From a checkpoint of a small sound classifier.
Training: soap at rate 0.0023, 15300 steps, batches of 128, held-out accuracy 99%.
Rows from block 9, named by matrix and row number. Rows with one number belong to one attention dimension. Each number is 200 + 40 x the weight over its row's rms, rounded and kept within 0 to 999. All counts start at 0. After the name is the row's rms in percent of the matrix's.
# q: attention query, key and value (stacked) (model.blocks.9.attn.qkv.weight, 576x192, the q third), inputs 96-143
# k: attention query, key and value (stacked) (model.blocks.9.attn.qkv.weight, 576x192, the k third), inputs 96-143
q.48,080,135,227,195,220,192,112,244,260,185,225,291,194,205,238,144,251,148,173,232,286,217,237,94,192,150,218,177,279,170,149,212,128,261,171,187,219,210,161,200,296,205,152,149,239,151,259,187,136
k.48,093,270,237,201,174,149,216,201,152,160,241,156,206,206,217,261,173,214,162,170,223,168,184,205,198,259,226,207,123,156,245,207,245,159,193,126,173,250,149,194,176,274,282,196,199,135,226,214,174
q.49,045,220,166,173,232,233,223,235,230,195,247,195,167,166,170,296,213,227,129,233,158,199,194,252,190,161,163,223,120,248,260,233,216,150,193,201,236,237,121,256,157,139,278,201,164,192,161,194,220
k.49,065,194,193,169,152,173,179,241,209,227,171,253,204,141,272,161,228,216,194,205,155,196,189,253,262,184,193,213,289,231,166,132,165,211,161,272,194,99,205,276,151,200,173,197,204,252,184,208,238
q.50,082,215,150,226,148,199,224,180,211,183,184,253,241,198,193,186,254,158,151,197,354,230,215,150,154,231,230,229,296,227,145,209,191,209,229,166,149,182,154,196,210,218,242,178,194,187,247,140,185
k.50,088,243,203,134,148,141,169,224,170,122,204,256,204,182,211,213,237,197,139,192,167,152,179,272,211,204,235,176,179,207,221,154,139,152,184,168,242,186,188,278,121,257,220,164,166,125,219,235,225
q.51,130,217,166,245,87,201,197,137,123,219,140,174,224,147,159,244,237,230,250,180,207,186,120,216,233,180,156,159,164,151,173,225,223,171,172,242,160,197,287,226,120,207,174,214,173,262,176,170,257
k.51,155,177,187,211,225,166,250,208,254,220,153,205,149,185,206,119,114,188,272,227,157,224,227,160,151,100,173,271,251,198,126,228,168,315,195,162,213,157,219,135,294,204,186,186,242,187,208,189,140
q.52,070,180,181,146,166,232,224,246,263,236,224,197,149,233,258,153,184,162,117,244,199,194,241,246,182,184,226,239,218,270,190,197,168,157,273,128,283,187,215,186,141,172,224,176,110,147,136,234,188
k.52,073,165,198,218,185,228,152,174,187,203,192,277,165,232,173,162,342,109,252,154,200,234,168,253,220,229,206,173,174,180,218,185,116,216,191,211,209,251,215,269,214,218,168,162,155,212,147,172,194
q.53,110,215,212,199,172,222,219,201,181,237,203,170,202,162,146,213,270,217,204,219,187,244,254,248,199,224,271,147,237,180,243,255,223,252,200,203,164,111,217,171,138,167,237,266,192,236,193,177,138
k.53,080,179,140,278,241,169,214,196,205,245,214,276,223,162,198,116,171,183,228,180,202,237,181,215,160,144,158,215,224,146,155,200,208,196,218,201,242,263,234,167,241,186,210,195,148,166,271,178,156
q.54,111,189,221,198,165,206,89,214,215,183,148,189,199,192,200,194,244,209,163,268,207,142,163,151,204,166,184,128,239,181,162,219,159,169,105,221,159,176,263,197,245,244,149,229,196,251,179,126,243
k.54,112,229,241,197,221,165,270,182,253,211,177,165,149,174,207,214,82,192,213,187,182,168,169,160,152,105,189,273,217,174,188,244,229,281,214,126,107,186,211,171,275,232,211,231,254,136,219,233,148
q.55,093,266,175,221,146,265,193,169,129,216,156,186,191,204,189,236,217,239,230,192,124,112,119,202,216,273,201,151,130,179,204,231,197,168,189,236,172,178,265,188,127,202,191,240,157,248,147,157,255
k.55,104,171,224,230,264,231,270,224,281,265,186,185,167,245,157,126,109,161,266,251,206,264,243,166,167,132,173,319,218,206,187,226,189,290,219,196,181,180,182,177,294,162,143,200,206,206,202,203,146
q.56,102,222,229,210,228,239,244,173,205,214,197,244,197,209,235,158,141,156,252,161,227,234,189,91,127,148,217,258,185,192,207,182,191,238,261,171,177,215,201,147,238,153,177,143,199,139,199,230,138
k.56,093,196,218,195,171,247,197,161,172,226,214,177,231,262,108,327,193,206,212,278,208,198,207,238,187,210,212,163,85,181,211,219,221,167,201,165,222,266,200,174,135,181,228,122,164,174,195,214,220
q.57,126,201,209,181,322,141,227,229,219,154,225,205,161,227,237,195,116,207,187,166,190,212,263,215,243,190,199,194,161,233,247,193,204,165,241,150,216,261,127,232,246,205,235,226,239,144,222,281,228
k.57,147,180,188,201,152,194,123,220,162,183,207,210,239,160,204,231,279,226,156,190,226,198,185,238,257,273,211,90,210,238,215,166,209,123,143,306,210,202,202,242,102,211,196,198,189,252,160,189,247
q.58,097,225,189,254,136,217,171,149,145,244,150,184,201,159,212,208,213,188,273,203,212,219,154,160,193,168,141,207,179,109,224,205,203,169,168,208,203,234,323,187,123,231,176,161,220,238,185,147,171
k.58,126,199,193,189,212,185,278,174,234,231,164,186,174,211,171,203,134,220,230,206,148,246,235,160,148,107,170,233,184,211,137,255,177,301,229,148,220,175,201,128,268,171,199,205,258,168,215,195,165
q.59,058,191,253,203,211,201,260,208,225,252,195,217,209,203,218,168,223,134,224,218,191,209,220,159,160,198,260,231,242,181,246,208,192,285,186,204,128,140,192,220,153,181,172,183,225,174,145,184,94
k.59,053,204,179,169,142,231,204,213,182,234,249,254,212,253,176,199,308,147,113,121,168,199,212,220,273,169,206,176,141,217,230,237,186,156,224,196,250,225,196,263,157,209,199,188,155,130,188,230,258
q.60,085,158,160,231,251,172,173,184,153,132,187,227,265,218,191,191,117,219,245,166,244,192,192,169,178,238,181,232,201,195,200,171,205,193,252,233,198,228,112,210,257,269,124,109,225,164,208,214,244
k.60,100,264,249,128,220,247,182,241,225,148,224,152,169,206,242,264,246,259,168,185,166,206,222,210,259,237,261,199,154,247,266,147,200,157,247,221,164,161,171,205,139,126,230,252,175,200,157,230,230
q.61,086,244,182,234,211,114,263,220,172,184,227,207,213,171,170,245,229,225,198,155,207,167,202,265,286,216,162,104,125,238,223,244,207,191,216,173,184,223,132,293,163,236,206,236,229,201,239,198,272
k.61,085,186,195,211,168,153,159,267,202,163,218,196,184,126,274,77,181,251,210,220,193,203,230,245,160,229,181,187,253,208,186,97,205,223,105,236,252,152,226,152,189,263,202,203,215,228,178,183,162
q.62,118,225,147,232,119,203,209,164,140,219,166,233,263,118,128,228,224,235,265,167,210,205,136,223,170,215,162,151,173,195,177,214,248,231,181,219,164,190,175,208,177,238,168,208,201,228,260,115,237
k.62,141,219,219,169,235,178,284,251,261,167,167,146,168,191,209,149,62,243,237,234,157,244,239,205,106,152,232,309,197,201,191,148,184,292,224,125,213,136,211,130,256,195,202,220,215,193,205,260,157
q.63,087,194,174,224,99,209,178,185,186,240,196,211,194,122,160,218,258,214,243,232,188,232,130,125,186,103,130,200,189,165,143,210,179,210,143,223,248,175,258,214,183,129,230,191,203,228,239,138,169
k.63,078,194,193,196,199,194,225,148,220,240,139,186,224,227,191,191,129,154,227,205,217,173,189,145,174,158,168,243,173,198,104,275,223,230,207,151,233,204,155,178,242,304,147,147,183,150,247,192,222
q.64,090,199,216,251,243,154,142,175,228,102,180,197,216,214,227,205,203,151,168,202,264,143,215,242,216,196,198,197,297,170,173,191,143,154,171,175,223,185,219,248,231,248,157,207,153,155,88,242,231
k.64,071,229,250,227,195,140,184,203,227,256,206,173,135,154,236,157,189,226,171,214,228,150,129,184,234,210,230,275,271,191,226,219,292,254,171,269,153,182,172,187,188,217,233,242,248,262,138,194,88
q.65,100,265,205,213,191,215,251,226,129,140,203,178,279,189,285,197,256,188,142,143,177,211,210,137,254,223,179,241,211,173,232,239,313,153,229,185,211,171,126,219,209,202,263,138,203,204,176,257,155
k.65,107,164,123,143,230,228,221,159,250,253,142,189,198,214,167,183,182,219,232,256,203,234,194,248,111,186,169,225,226,250,162,183,222,273,257,197,226,192,175,206,210,226,98,140,158,282,298,167,197
q.66,101,207,175,213,193,239,216,239,244,169,196,193,169,171,271,168,194,237,145,233,197,257,148,156,206,235,236,277,176,222,231,210,192,236,194,263,209,180,188,177,223,153,213,150,205,229,217,210,107
k.66,082,189,158,236,139,306,166,211,210,213,111,215,242,206,120,186,221,182,233,186,223,225,300,206,154,169,128,159,237,189,183,240,210,217,253,159,192,252,168,170,266,261,160,151,193,256,236,258,181
q.67,092,139,165,227,157,218,195,181,183,231,186,192,225,186,155,155,243,214,147,268,246,150,233,197,163,171,182,185,173,246,177,252,230,179,198,198,247,257,222,172,279,203,187,153,240,211,272,226,130
k.67,070,209,241,178,273,232,236,207,190,182,280,211,138,227,154,224,182,185,125,168,153,216,205,186,200,169,163,152,189,254,291,209,180,121,215,177,195,226,150,185,136,133,213,226,285,247,219,196,271
q.68,071,265,238,244,222,170,227,262,181,190,224,230,225,136,267,158,193,224,101,187,185,183,180,196,243,223,192,231,222,169,285,219,299,168,129,214,165,171,171,251,249,165,263,176,236,210,128,214,65
k.68,074,171,164,143,246,230,252,206,275,249,140,170,214,239,203,152,181,209,168,254,214,245,218,254,127,224,219,236,178,202,152,162,205,243,224,181,226,213,184,156,204,243,95,165,154,286,252,190,209
q.69,096,237,204,191,191,223,188,173,101,142,170,165,225,235,247,221,236,149,163,174,212,257,215,132,184,228,150,208,179,197,209,224,291,181,264,154,206,238,114,201,243,233,219,151,229,190,198,273,193
k.69,098,166,105,188,241,218,182,158,173,264,144,194,257,183,169,261,170,259,238,263,179,243,154,271,178,186,174,166,256,259,173,235,207,181,270,221,223,206,144,242,190,238,115,90,153,227,259,176,239
q.70,098,166,193,145,141,205,190,151,208,183,170,212,206,259,172,197,200,157,243,216,185,165,270,235,151,204,174,195,164,214,149,171,179,193,185,188,287,283,235,174,239,273,162,174,163,196,258,229,240
k.70,089,236,298,188,246,173,198,237,198,136,237,196,140,172,200,203,176,170,192,139,179,157,171,189,228,215,232,183,190,169,283,238,186,170,223,168,172,239,142,182,190,183,248,255,262,156,172,246,223
q.71,161,262,201,170,215,232,260,168,173,168,161,159,227,241,194,195,239,174,184,173,191,260,216,140,177,203,153,250,139,216,209,225,309,201,311,117,197,242,116,203,204,267,191,150,178,209,238,305,210
k.71,164,150,96,189,192,214,225,120,166,241,129,204,291,198,179,261,191,202,231,231,224,223,166,246,159,192,175,213,210,205,134,211,244,178,258,227,198,242,136,243,206,221,140,76,140,212,255,176,254
q.72,062,192,236,258,226,143,172,185,140,280,254,253,186,196,177,189,115,248,193,155,208,234,215,230,139,202,157,202,226,244,223,151,297,203,126,166,127,179,172,184,199,194,218,199,242,159,245,119,195
k.72,060,202,157,131,269,218,128,241,171,222,136,180,234,229,207,171,274,214,174,184,179,201,215,247,184,250,232,172,158,207,175,140,171,182,192,186,187,193,233,208,175,196,128,187,108,139,257,192,208
q.73,089,233,231,151,226,221,250,164,189,183,147,173,213,277,191,236,248,141,246,197,208,208,241,213,164,249,199,212,135,161,159,245,174,170,308,180,278,266,203,198,171,264,151,161,156,221,213,277,271
k.73,068,158,145,254,187,142,233,88,214,211,211,219,222,144,200,184,162,229,220,221,190,214,126,159,197,142,187,273,240,240,179,258,200,182,240,264,221,261,138,208,208,230,174,144,247,197,120,232,226
q.74,093,172,166,221,160,227,167,227,151,229,216,204,217,165,267,224,248,166,197,228,235,222,164,136,240,209,267,209,137,188,190,250,216,157,169,269,228,208,196,164,144,132,249,194,220,221,217,175,200
k.74,068,193,215,192,181,310,170,243,188,190,240,224,143,211,106,205,213,188,273,222,154,248,216,199,197,167,147,84,201,287,252,208,144,273,245,213,269,142,230,195,185,186,166,186,197,212,224,180,179
q.75,068,198,167,200,229,246,134,161,149,151,222,219,178,231,203,215,220,204,248,201,242,223,215,179,169,264,174,230,122,149,191,245,193,219,273,190,362,262,202,192,242,211,126,173,202,185,240,272,183
k.75,068,195,190,166,226,148,238,194,173,238,179,234,155,170,227,154,205,223,266,233,98,258,195,189,214,170,132,169,229,260,217,247,173,296,290,246,230,236,188,174,210,208,142,126,275,260,143,220,187
q.76,061,236,253,121,182,194,226,204,186,196,192,203,162,218,251,234,221,162,235,219,120,224,220,208,172,269,186,231,138,185,225,171,194,232,271,172,231,284,207,155,197,249,167,185,158,227,227,249,162
k.76,060,168,126,242,130,180,183,185,203,193,135,167,251,155,173,186,176,204,202,221,195,233,174,207,189,168,198,229,233,161,166,276,172,181,246,212,212,214,181,208,279,245,221,122,206,213,138,257,177
q.77,084,277,264,198,234,152,310,203,222,144,263,234,212,205,247,224,136,237,210,167,174,204,197,237,184,188,210,273,154,226,249,143,235,215,132,159,192,157,147,210,165,267,214,249,162,180,239,243,174
k.77,086,177,120,165,159,163,205,170,231,244,117,180,258,190,158,171,188,150,172,218,210,241,174,270,149,175,199,240,171,160,139,208,222,240,227,206,206,188,185,188,217,247,198,83,138,204,236,208,142
q.78,076,238,224,127,194,255,168,179,190,180,100,167,170,246,195,178,220,158,219,180,211,227,209,156,213,263,197,184,195,129,203,233,150,170,289,226,217,210,194,181,181,164,214,193,201,220,180,205,150
k.78,063,130,170,257,178,214,249,182,198,141,260,200,221,183,237,217,206,199,193,253,231,201,175,132,223,187,183,184,283,240,184,195,180,102,109,216,215,235,146,221,245,283,196,199,232,189,141,228,281
q.79,079,258,222,271,203,154,217,236,273,244,254,178,217,143,175,191,156,251,151,212,197,207,127,252,207,196,209,193,250,205,252,239,248,255,155,206,151,138,235,242,200,105,225,196,263,203,155,165,67
k.79,061,236,233,159,215,228,202,286,253,224,161,187,189,254,262,168,206,159,134,169,208,207,249,182,194,270,198,251,121,157,178,151,173,149,171,190,213,249,193,151,186,202,161,218,159,268,238,215,242
q.80,080,175,244,207,206,187,221,191,265,290,177,203,115,206,174,210,158,143,258,251,187,229,175,251,158,143,195,196,217,244,179,184,165,243,143,147,108,230,248,205,197,230,159,217,148,151,242,197,248
k.80,068,240,252,224,168,163,201,250,184,152,216,193,234,172,263,178,185,182,177,161,272,162,192,226,191,273,252,303,152,162,268,194,230,114,167,165,188,273,145,211,210,255,247,226,170,153,153,219,225
q.81,093,269,234,226,187,156,237,217,188,171,277,182,245,155,245,233,149,211,178,165,174,218,181,191,220,200,199,249,237,200,261,154,309,230,131,163,112,128,134,178,195,175,265,212,252,195,157,215,146
k.81,090,176,145,161,168,243,116,238,221,233,132,179,224,214,145,195,214,177,198,242,198,229,196,284,134,214,214,164,192,171,156,200,198,253,229,183,220,157,202,191,231,220,144,155,128,230,289,180,144
q.82,062,190,253,223,234,186,114,249,179,230,152,160,201,164,241,250,178,177,203,234,225,171,195,170,213,175,273,180,176,169,195,260,179,135,109,173,118,223,218,204,148,201,194,220,154,200,145,196,220
k.82,051,196,208,209,146,216,171,229,195,195,192,140,131,173,148,210,255,191,263,279,200,200,195,280,174,196,218,200,201,225,257,201,201,302,189,234,225,201,258,141,209,216,211,223,218,229,154,222,164
q.83,103,270,242,219,257,228,210,196,175,159,189,181,213,227,270,222,220,178,115,178,195,263,213,144,199,226,179,252,152,194,262,218,290,155,233,162,203,217,129,224,201,210,210,202,155,215,167,297,190
k.83,118,168,119,210,168,235,190,183,195,265,94,191,256,179,143,195,198,223,235,241,208,231,187,283,183,197,196,217,215,210,147,223,250,240,254,231,203,231,165,197,216,242,109,90,145,270,221,204,189
q.84,098,239,228,222,232,177,228,203,183,197,162,192,227,262,227,203,236,91,192,167,232,215,225,179,176,180,174,201,271,190,209,197,252,168,221,133,132,248,153,198,186,284,205,188,169,207,185,261,311
k.84,081,193,140,149,172,187,192,170,187,213,168,209,253,170,224,248,193,245,226,212,239,156,129,272,185,238,261,219,196,193,168,200,286,185,199,280,237,209,122,279,156,231,134,173,149,204,238,134,227
q.85,087,208,183,149,202,186,213,194,273,186,174,201,121,173,153,176,146,242,248,218,180,208,187,273,175,195,239,194,199,186,176,202,146,246,163,227,164,153,270,223,251,167,194,235,147,195,175,168,139
k.85,088,185,267,229,173,178,233,277,214,138,248,149,228,221,240,190,161,166,146,220,242,145,195,158,217,205,277,211,232,140,244,245,196,124,173,142,197,178,187,208,251,210,257,243,262,129,143,228,239
q.86,063,215,136,187,254,216,262,185,173,137,194,156,251,214,148,197,221,200,221,164,144,202,276,279,188,193,235,186,129,191,162,276,237,192,254,187,255,223,235,223,221,216,159,155,99,176,124,277,167
k.86,058,172,186,137,226,132,212,160,213,218,229,194,194,240,206,166,193,235,182,195,189,168,200,146,173,130,235,243,192,205,231,212,222,261,231,207,188,196,177,185,245,125,170,205,353,227,166,157,223
q.87,107,201,213,218,221,150,209,195,117,141,235,197,252,233,242,241,224,158,202,179,195,123,221,197,202,179,226,184,138,198,166,260,183,164,212,194,290,238,185,236,163,298,187,196,167,185,198,261,264
k.87,106,205,229,142,233,157,192,150,211,252,226,187,117,234,199,192,209,171,193,198,145,190,176,199,209,175,173,201,157,213,234,186,216,277,240,287,228,199,192,192,118,176,191,194,216,201,150,189,169
q.88,074,263,185,153,232,283,284,203,273,244,103,157,188,292,246,174,172,207,207,245,191,291,201,154,167,225,202,258,197,196,237,242,201,179,221,183,146,228,180,175,180,208,221,177,177,269,235,239,252
k.88,072,173,143,221,133,255,233,165,157,159,138,185,312,162,167,253,211,184,274,230,244,218,213,241,183,201,199,180,198,184,161,257,224,151,221,229,232,292,164,235,215,252,174,174,196,195,223,233,288
q.89,119,213,207,165,259,229,241,156,259,175,109,182,197,296,171,175,202,127,200,234,239,226,262,232,173,226,176,234,224,208,174,166,177,154,263,181,220,268,197,188,201,276,149,190,113,204,202,256,287
k.89,093,165,185,263,178,163,223,160,162,154,166,226,247,113,206,182,231,225,229,173,269,169,137,179,228,195,204,247,223,179,208,243,318,168,170,250,139,289,108,248,214,244,205,198,260,211,127,196,214
q.90,099,272,235,146,226,217,213,179,182,163,158,153,237,238,142,204,233,181,199,168,192,234,224,225,161,228,146,221,217,164,224,218,251,191,336,131,190,252,200,235,211,246,145,172,193,194,180,270,188
k.90,082,186,134,218,208,140,230,139,234,184,152,186,224,169,268,189,183,255,195,224,204,194,162,211,213,214,189,252,216,184,157,227,234,150,205,252,198,252,113,216,230,203,161,133,179,248,131,226,268
q.91,064,195,144,257,289,221,197,163,257,177,145,173,175,204,181,182,175,236,185,245,249,256,202,211,185,219,223,246,218,234,192,220,248,193,203,151,163,197,185,205,210,224,161,206,77,217,142,229,231
k.91,056,144,208,183,189,273,170,230,137,200,160,228,224,206,191,171,280,173,268,193,278,190,218,170,178,194,181,251,181,179,207,154,272,264,167,219,159,244,197,230,217,224,195,166,213,197,186,192,135
q.92,099,169,214,213,210,203,94,189,121,203,251,252,198,165,198,190,191,238,189,165,183,161,257,202,220,169,170,202,156,203,217,126,266,171,159,163,241,205,204,196,256,157,166,218,217,172,211,198,156
k.92,084,219,203,129,274,168,239,246,223,182,193,185,117,232,202,137,204,224,204,202,90,231,181,219,198,209,198,201,203,259,239,145,137,302,210,136,158,147,240,179,216,175,141,169,223,207,220,219,168
q.93,076,282,241,210,205,188,198,210,125,157,210,165,213,183,254,250,200,176,186,129,208,238,147,191,176,274,208,255,166,185,281,206,319,186,249,165,198,241,141,204,166,211,235,142,224,180,220,256,129
k.93,081,181,116,155,208,205,168,180,212,258,118,195,186,187,200,180,201,205,231,230,170,216,189,277,176,201,164,203,214,203,172,165,217,263,232,232,225,226,175,209,193,225,115,108,149,227,193,195,188
q.94,077,289,227,181,224,208,303,214,189,144,191,124,247,208,209,228,246,215,120,179,184,237,214,148,199,248,186,257,141,200,251,257,265,161,313,195,236,199,127,235,177,248,245,178,207,223,195,272,145
k.94,077,167,88,216,174,232,192,111,208,272,131,226,243,222,144,202,193,195,191,254,232,234,228,230,172,161,145,188,213,190,127,197,260,194,232,223,222,218,159,174,216,187,164,94,143,275,210,201,226
q.95,067,210,202,199,175,190,301,188,217,232,229,222,182,188,117,221,155,201,225,144,186,228,175,242,147,213,197,244,153,234,203,218,210,257,309,196,244,217,219,229,220,207,160,140,235,172,267,220,146
k.95,060,159,132,221,221,205,237,128,197,207,190,242,249,220,286,150,160,230,162,179,181,219,218,149,166,220,177,233,171,200,147,180,191,142,235,216,231,239,134,185,233,227,184,160,164,202,156,254,265
q.96,092,162,223,214,240,155,111,252,245,221,250,224,176,148,260,217,182,230,209,233,201,141,166,250,249,191,250,182,190,210,186,146,94,211,91,245,218,166,272,220,144,116,169,246,196,201,173,119,196
k.96,081,268,276,217,150,179,209,274,268,152,228,190,106,183,189,131,211,184,198,187,175,190,211,186,239,201,220,222,193,178,243,194,179,258,212,150,198,153,271,161,210,201,263,283,231,218,145,235,92
q.97,081,207,197,191,276,222,234,147,140,209,205,197,239,227,165,223,183,188,176,162,220,197,234,176,155,179,142,187,176,210,190,263,320,174,243,97,173,236,128,252,238,242,210,163,225,190,265,290,208
k.97,088,178,137,152,252,202,255,132,169,255,173,183,260,243,232,236,217,228,174,220,181,223,178,231,171,200,173,209,158,274,169,145,221,177,209,218,231,221,170,236,149,200,113,110,144,197,235,162,294
q.98,121,293,199,242,213,207,229,233,153,204,234,159,272,180,244,184,216,210,125,144,183,245,171,171,210,215,176,254,213,192,280,240,335,191,274,147,193,163,141,197,184,180,236,160,238,225,171,227,111
k.98,129,159,123,140,250,238,172,179,218,242,141,194,181,236,184,202,204,223,241,242,156,244,229,275,151,217,159,194,181,214,153,157,177,272,242,226,213,232,165,183,192,206,115,144,142,271,262,219,202
q.99,130,156,157,205,248,229,118,154,189,188,152,181,171,235,200,198,209,178,213,249,233,172,238,217,150,199,169,176,191,227,148,253,125,180,245,180,275,273,260,221,219,219,102,174,157,194,199,228,232
k.99,107,222,251,241,203,140,245,183,181,195,233,179,149,194,262,204,191,222,225,179,172,160,173,152,237,222,183,248,234,228,265,234,202,160,222,236,187,237,161,193,173,208,252,207,311,223,108,229,238
q.100,099,203,191,242,170,237,241,227,179,219,192,211,171,178,241,203,219,244,165,211,211,250,154,111,217,215,227,226,186,194,232,219,248,221,166,211,126,167,144,164,220,149,282,198,228,222,220,187,174
k.100,097,166,143,214,165,305,154,191,144,216,166,229,294,204,130,237,194,208,221,237,253,247,264,207,154,170,195,160,221,222,158,202,235,192,179,167,214,175,253,225,214,200,169,145,129,220,289,155,192
q.101,132,273,208,195,184,203,241,211,85,142,250,198,283,195,256,207,218,208,163,114,152,208,213,178,218,195,195,233,138,180,228,224,321,169,207,146,239,186,142,225,217,202,243,158,232,173,210,253,146
k.101,146,168,156,111,266,192,224,156,245,251,163,187,176,243,175,184,196,199,216,248,159,248,195,255,139,179,173,206,169,234,172,169,177,289,286,184,235,194,205,187,202,202,101,131,154,219,270,183,192
q.102,124,268,231,141,214,206,279,176,160,127,151,155,261,292,202,207,214,171,175,160,176,196,240,158,188,214,148,198,208,175,180,202,223,155,280,141,191,213,125,221,195,321,221,198,177,179,193,286,285
k.102,107,160,130,203,191,151,232,79,189,240,153,185,262,189,183,253,202,233,206,242,248,186,147,242,178,169,181,210,215,206,147,216,275,183,207,265,196,217,143,255,199,244,159,130,165,207,217,159,238
q.103,182,204,167,149,215,231,226,134,230,141,120,184,173,284,170,183,217,168,225,226,237,245,237,203,148,231,182,223,182,215,158,217,157,163,302,175,238,270,190,198,206,275,148,177,125,209,203,260,279
k.103,163,180,221,291,164,178,207,167,157,186,177,213,244,151,192,240,200,213,221,183,249,146,143,174,245,185,171,199,273,190,214,235,295,132,195,257,153,235,107,255,218,255,211,169,228,174,114,225,234
q.104,075,235,217,197,183,237,262,233,176,245,271,215,233,209,240,194,244,233,140,186,120,182,182,143,220,193,202,221,99,238,236,217,239,185,199,232,276,203,161,225,165,177,240,178,258,224,280,217,169
k.104,069,249,100,150,215,204,225,133,223,224,162,244,220,218,126,198,198,186,180,177,127,286,246,218,173,146,176,171,166,254,165,201,124,219,262,185,224,190,228,165,159,161,137,135,168,245,271,202,240
q.105,061,210,164,223,178,196,217,150,229,190,242,206,220,167,135,155,170,263,179,129,148,213,220,274,179,174,182,232,249,252,232,155,244,210,164,158,196,141,218,207,224,189,197,274,260,188,131,180,160
k.105,061,248,238,196,211,179,153,220,257,205,190,179,186,236,222,185,150,172,121,141,168,152,190,254,254,239,229,188,169,109,173,132,193,181,152,182,150,180,188,238,173,171,231,292,207,125,182,232,204
q.106,075,159,144,256,257,213,136,207,221,191,138,124,182,214,229,198,134,203,214,260,251,194,195,202,182,249,213,159,334,180,194,216,125,197,202,229,168,198,247,199,206,170,188,200,215,190,120,128,243
k.106,068,221,268,237,203,205,139,218,188,196,223,177,155,198,262,191,236,249,238,194,204,134,204,164,240,215,219,164,255,173,249,217,258,191,166,240,171,251,208,194,150,182,254,325,305,193,125,187,188
q.107,103,100,167,239,204,179,119,203,173,267,217,237,157,144,157,213,194,193,254,250,224,139,202,250,197,181,220,124,248,186,178,242,120,209,134,233,203,217,286,214,242,155,185,205,225,176,194,138,195
k.107,099,225,314,220,251,182,203,243,182,190,290,178,147,217,282,171,188,220,175,194,189,151,208,134,232,209,246,220,193,230,268,194,183,163,123,198,199,167,255,187,167,144,262,278,268,192,133,202,221
q.108,090,205,191,213,178,261,291,205,204,252,183,228,209,286,267,178,209,166,190,216,197,255,191,132,247,158,217,191,210,216,219,266,222,149,173,237,130,222,149,190,137,196,271,186,182,205,217,231,331
k.108,087,191,174,215,187,259,264,146,171,214,197,249,292,169,170,236,172,216,256,198,248,227,205,211,142,204,178,183,181,289,203,178,253,163,224,219,271,222,177,221,165,258,115,153,167,227,295,134,263
q.109,099,233,202,150,185,242,226,131,239,161,109,157,164,242,151,173,205,212,223,195,203,280,201,198,143,254,154,220,190,208,213,179,220,217,329,165,217,243,191,179,239,262,142,212,173,214,198,240,184
k.109,091,158,155,253,201,183,179,165,181,188,156,201,285,186,207,252,174,218,219,197,237,179,172,205,228,208,193,196,260,142,144,229,222,119,184,238,158,266,122,229,229,249,233,157,194,137,152,240,247
q.110,116,117,215,209,163,182,79,247,148,250,255,240,172,115,211,220,223,198,234,210,192,164,175,184,267,182,245,128,222,159,198,160,130,207,122,262,189,161,248,179,199,97,240,234,263,185,175,103,164
k.110,101,246,246,199,199,204,191,263,220,183,295,186,141,222,218,193,178,221,196,221,143,202,206,176,232,196,248,146,249,244,229,210,76,206,176,153,236,103,305,175,217,165,233,256,218,167,204,182,161
q.111,046,270,178,225,228,225,321,245,240,231,198,158,238,212,226,233,203,160,183,215,211,246,148,169,139,217,196,256,206,278,223,209,254,205,257,172,181,228,157,187,135,211,259,133,206,251,214,257,218
k.111,047,202,99,237,187,247,190,106,198,235,128,194,272,204,157,283,227,195,236,162,232,180,213,213,146,211,167,209,188,222,116,202,223,157,204,241,185,258,136,243,184,245,129,184,138,226,241,210,256
q.112,121,284,253,169,242,196,288,223,184,144,186,195,198,260,255,208,228,161,165,203,191,235,219,159,191,237,177,269,143,200,224,202,232,152,244,190,229,239,122,210,147,284,220,176,119,217,203,295,239
k.112,135,163,125,228,165,211,216,123,197,241,121,215,249,165,112,209,192,193,226,242,242,219,182,240,168,159,155,223,233,209,156,221,270,226,244,233,191,218,171,216,232,242,147,97,144,256,191,195,180
q.113,088,170,133,279,183,158,150,216,132,265,285,205,227,142,260,220,178,223,158,181,168,182,135,190,249,174,190,193,334,214,269,251,251,222,158,200,135,145,197,211,199,149,246,187,281,167,158,147,134
k.113,084,183,220,113,241,239,118,263,197,292,194,185,158,276,265,168,207,208,205,192,105,175,215,260,199,260,210,143,166,227,177,122,177,261,219,276,228,183,218,223,111,186,149,232,175,225,229,191,187
q.114,077,181,215,208,207,233,78,252,201,239,172,208,184,162,235,249,183,196,218,182,225,181,192,139,281,201,253,171,230,142,238,176,131,168,174,225,164,169,213,200,154,93,226,255,247,191,194,105,210
k.114,062,200,223,167,174,193,211,269,198,185,234,172,141,237,248,190,222,260,254,247,129,198,187,220,235,186,230,146,228,251,187,153,101,263,146,185,270,119,295,171,215,186,206,226,210,154,204,205,206
q.115,068,236,210,223,216,211,212,208,140,158,243,161,241,155,199,183,179,225,90,173,235,198,182,138,217,228,175,198,241,188,245,234,293,186,257,182,196,172,131,199,222,174,236,174,302,193,163,221,93
k.115,075,168,118,175,255,253,162,137,191,272,170,189,201,267,183,234,244,219,180,202,194,229,262,220,178,198,145,147,196,252,133,150,208,238,182,229,197,219,201,163,153,160,163,171,152,288,240,200,221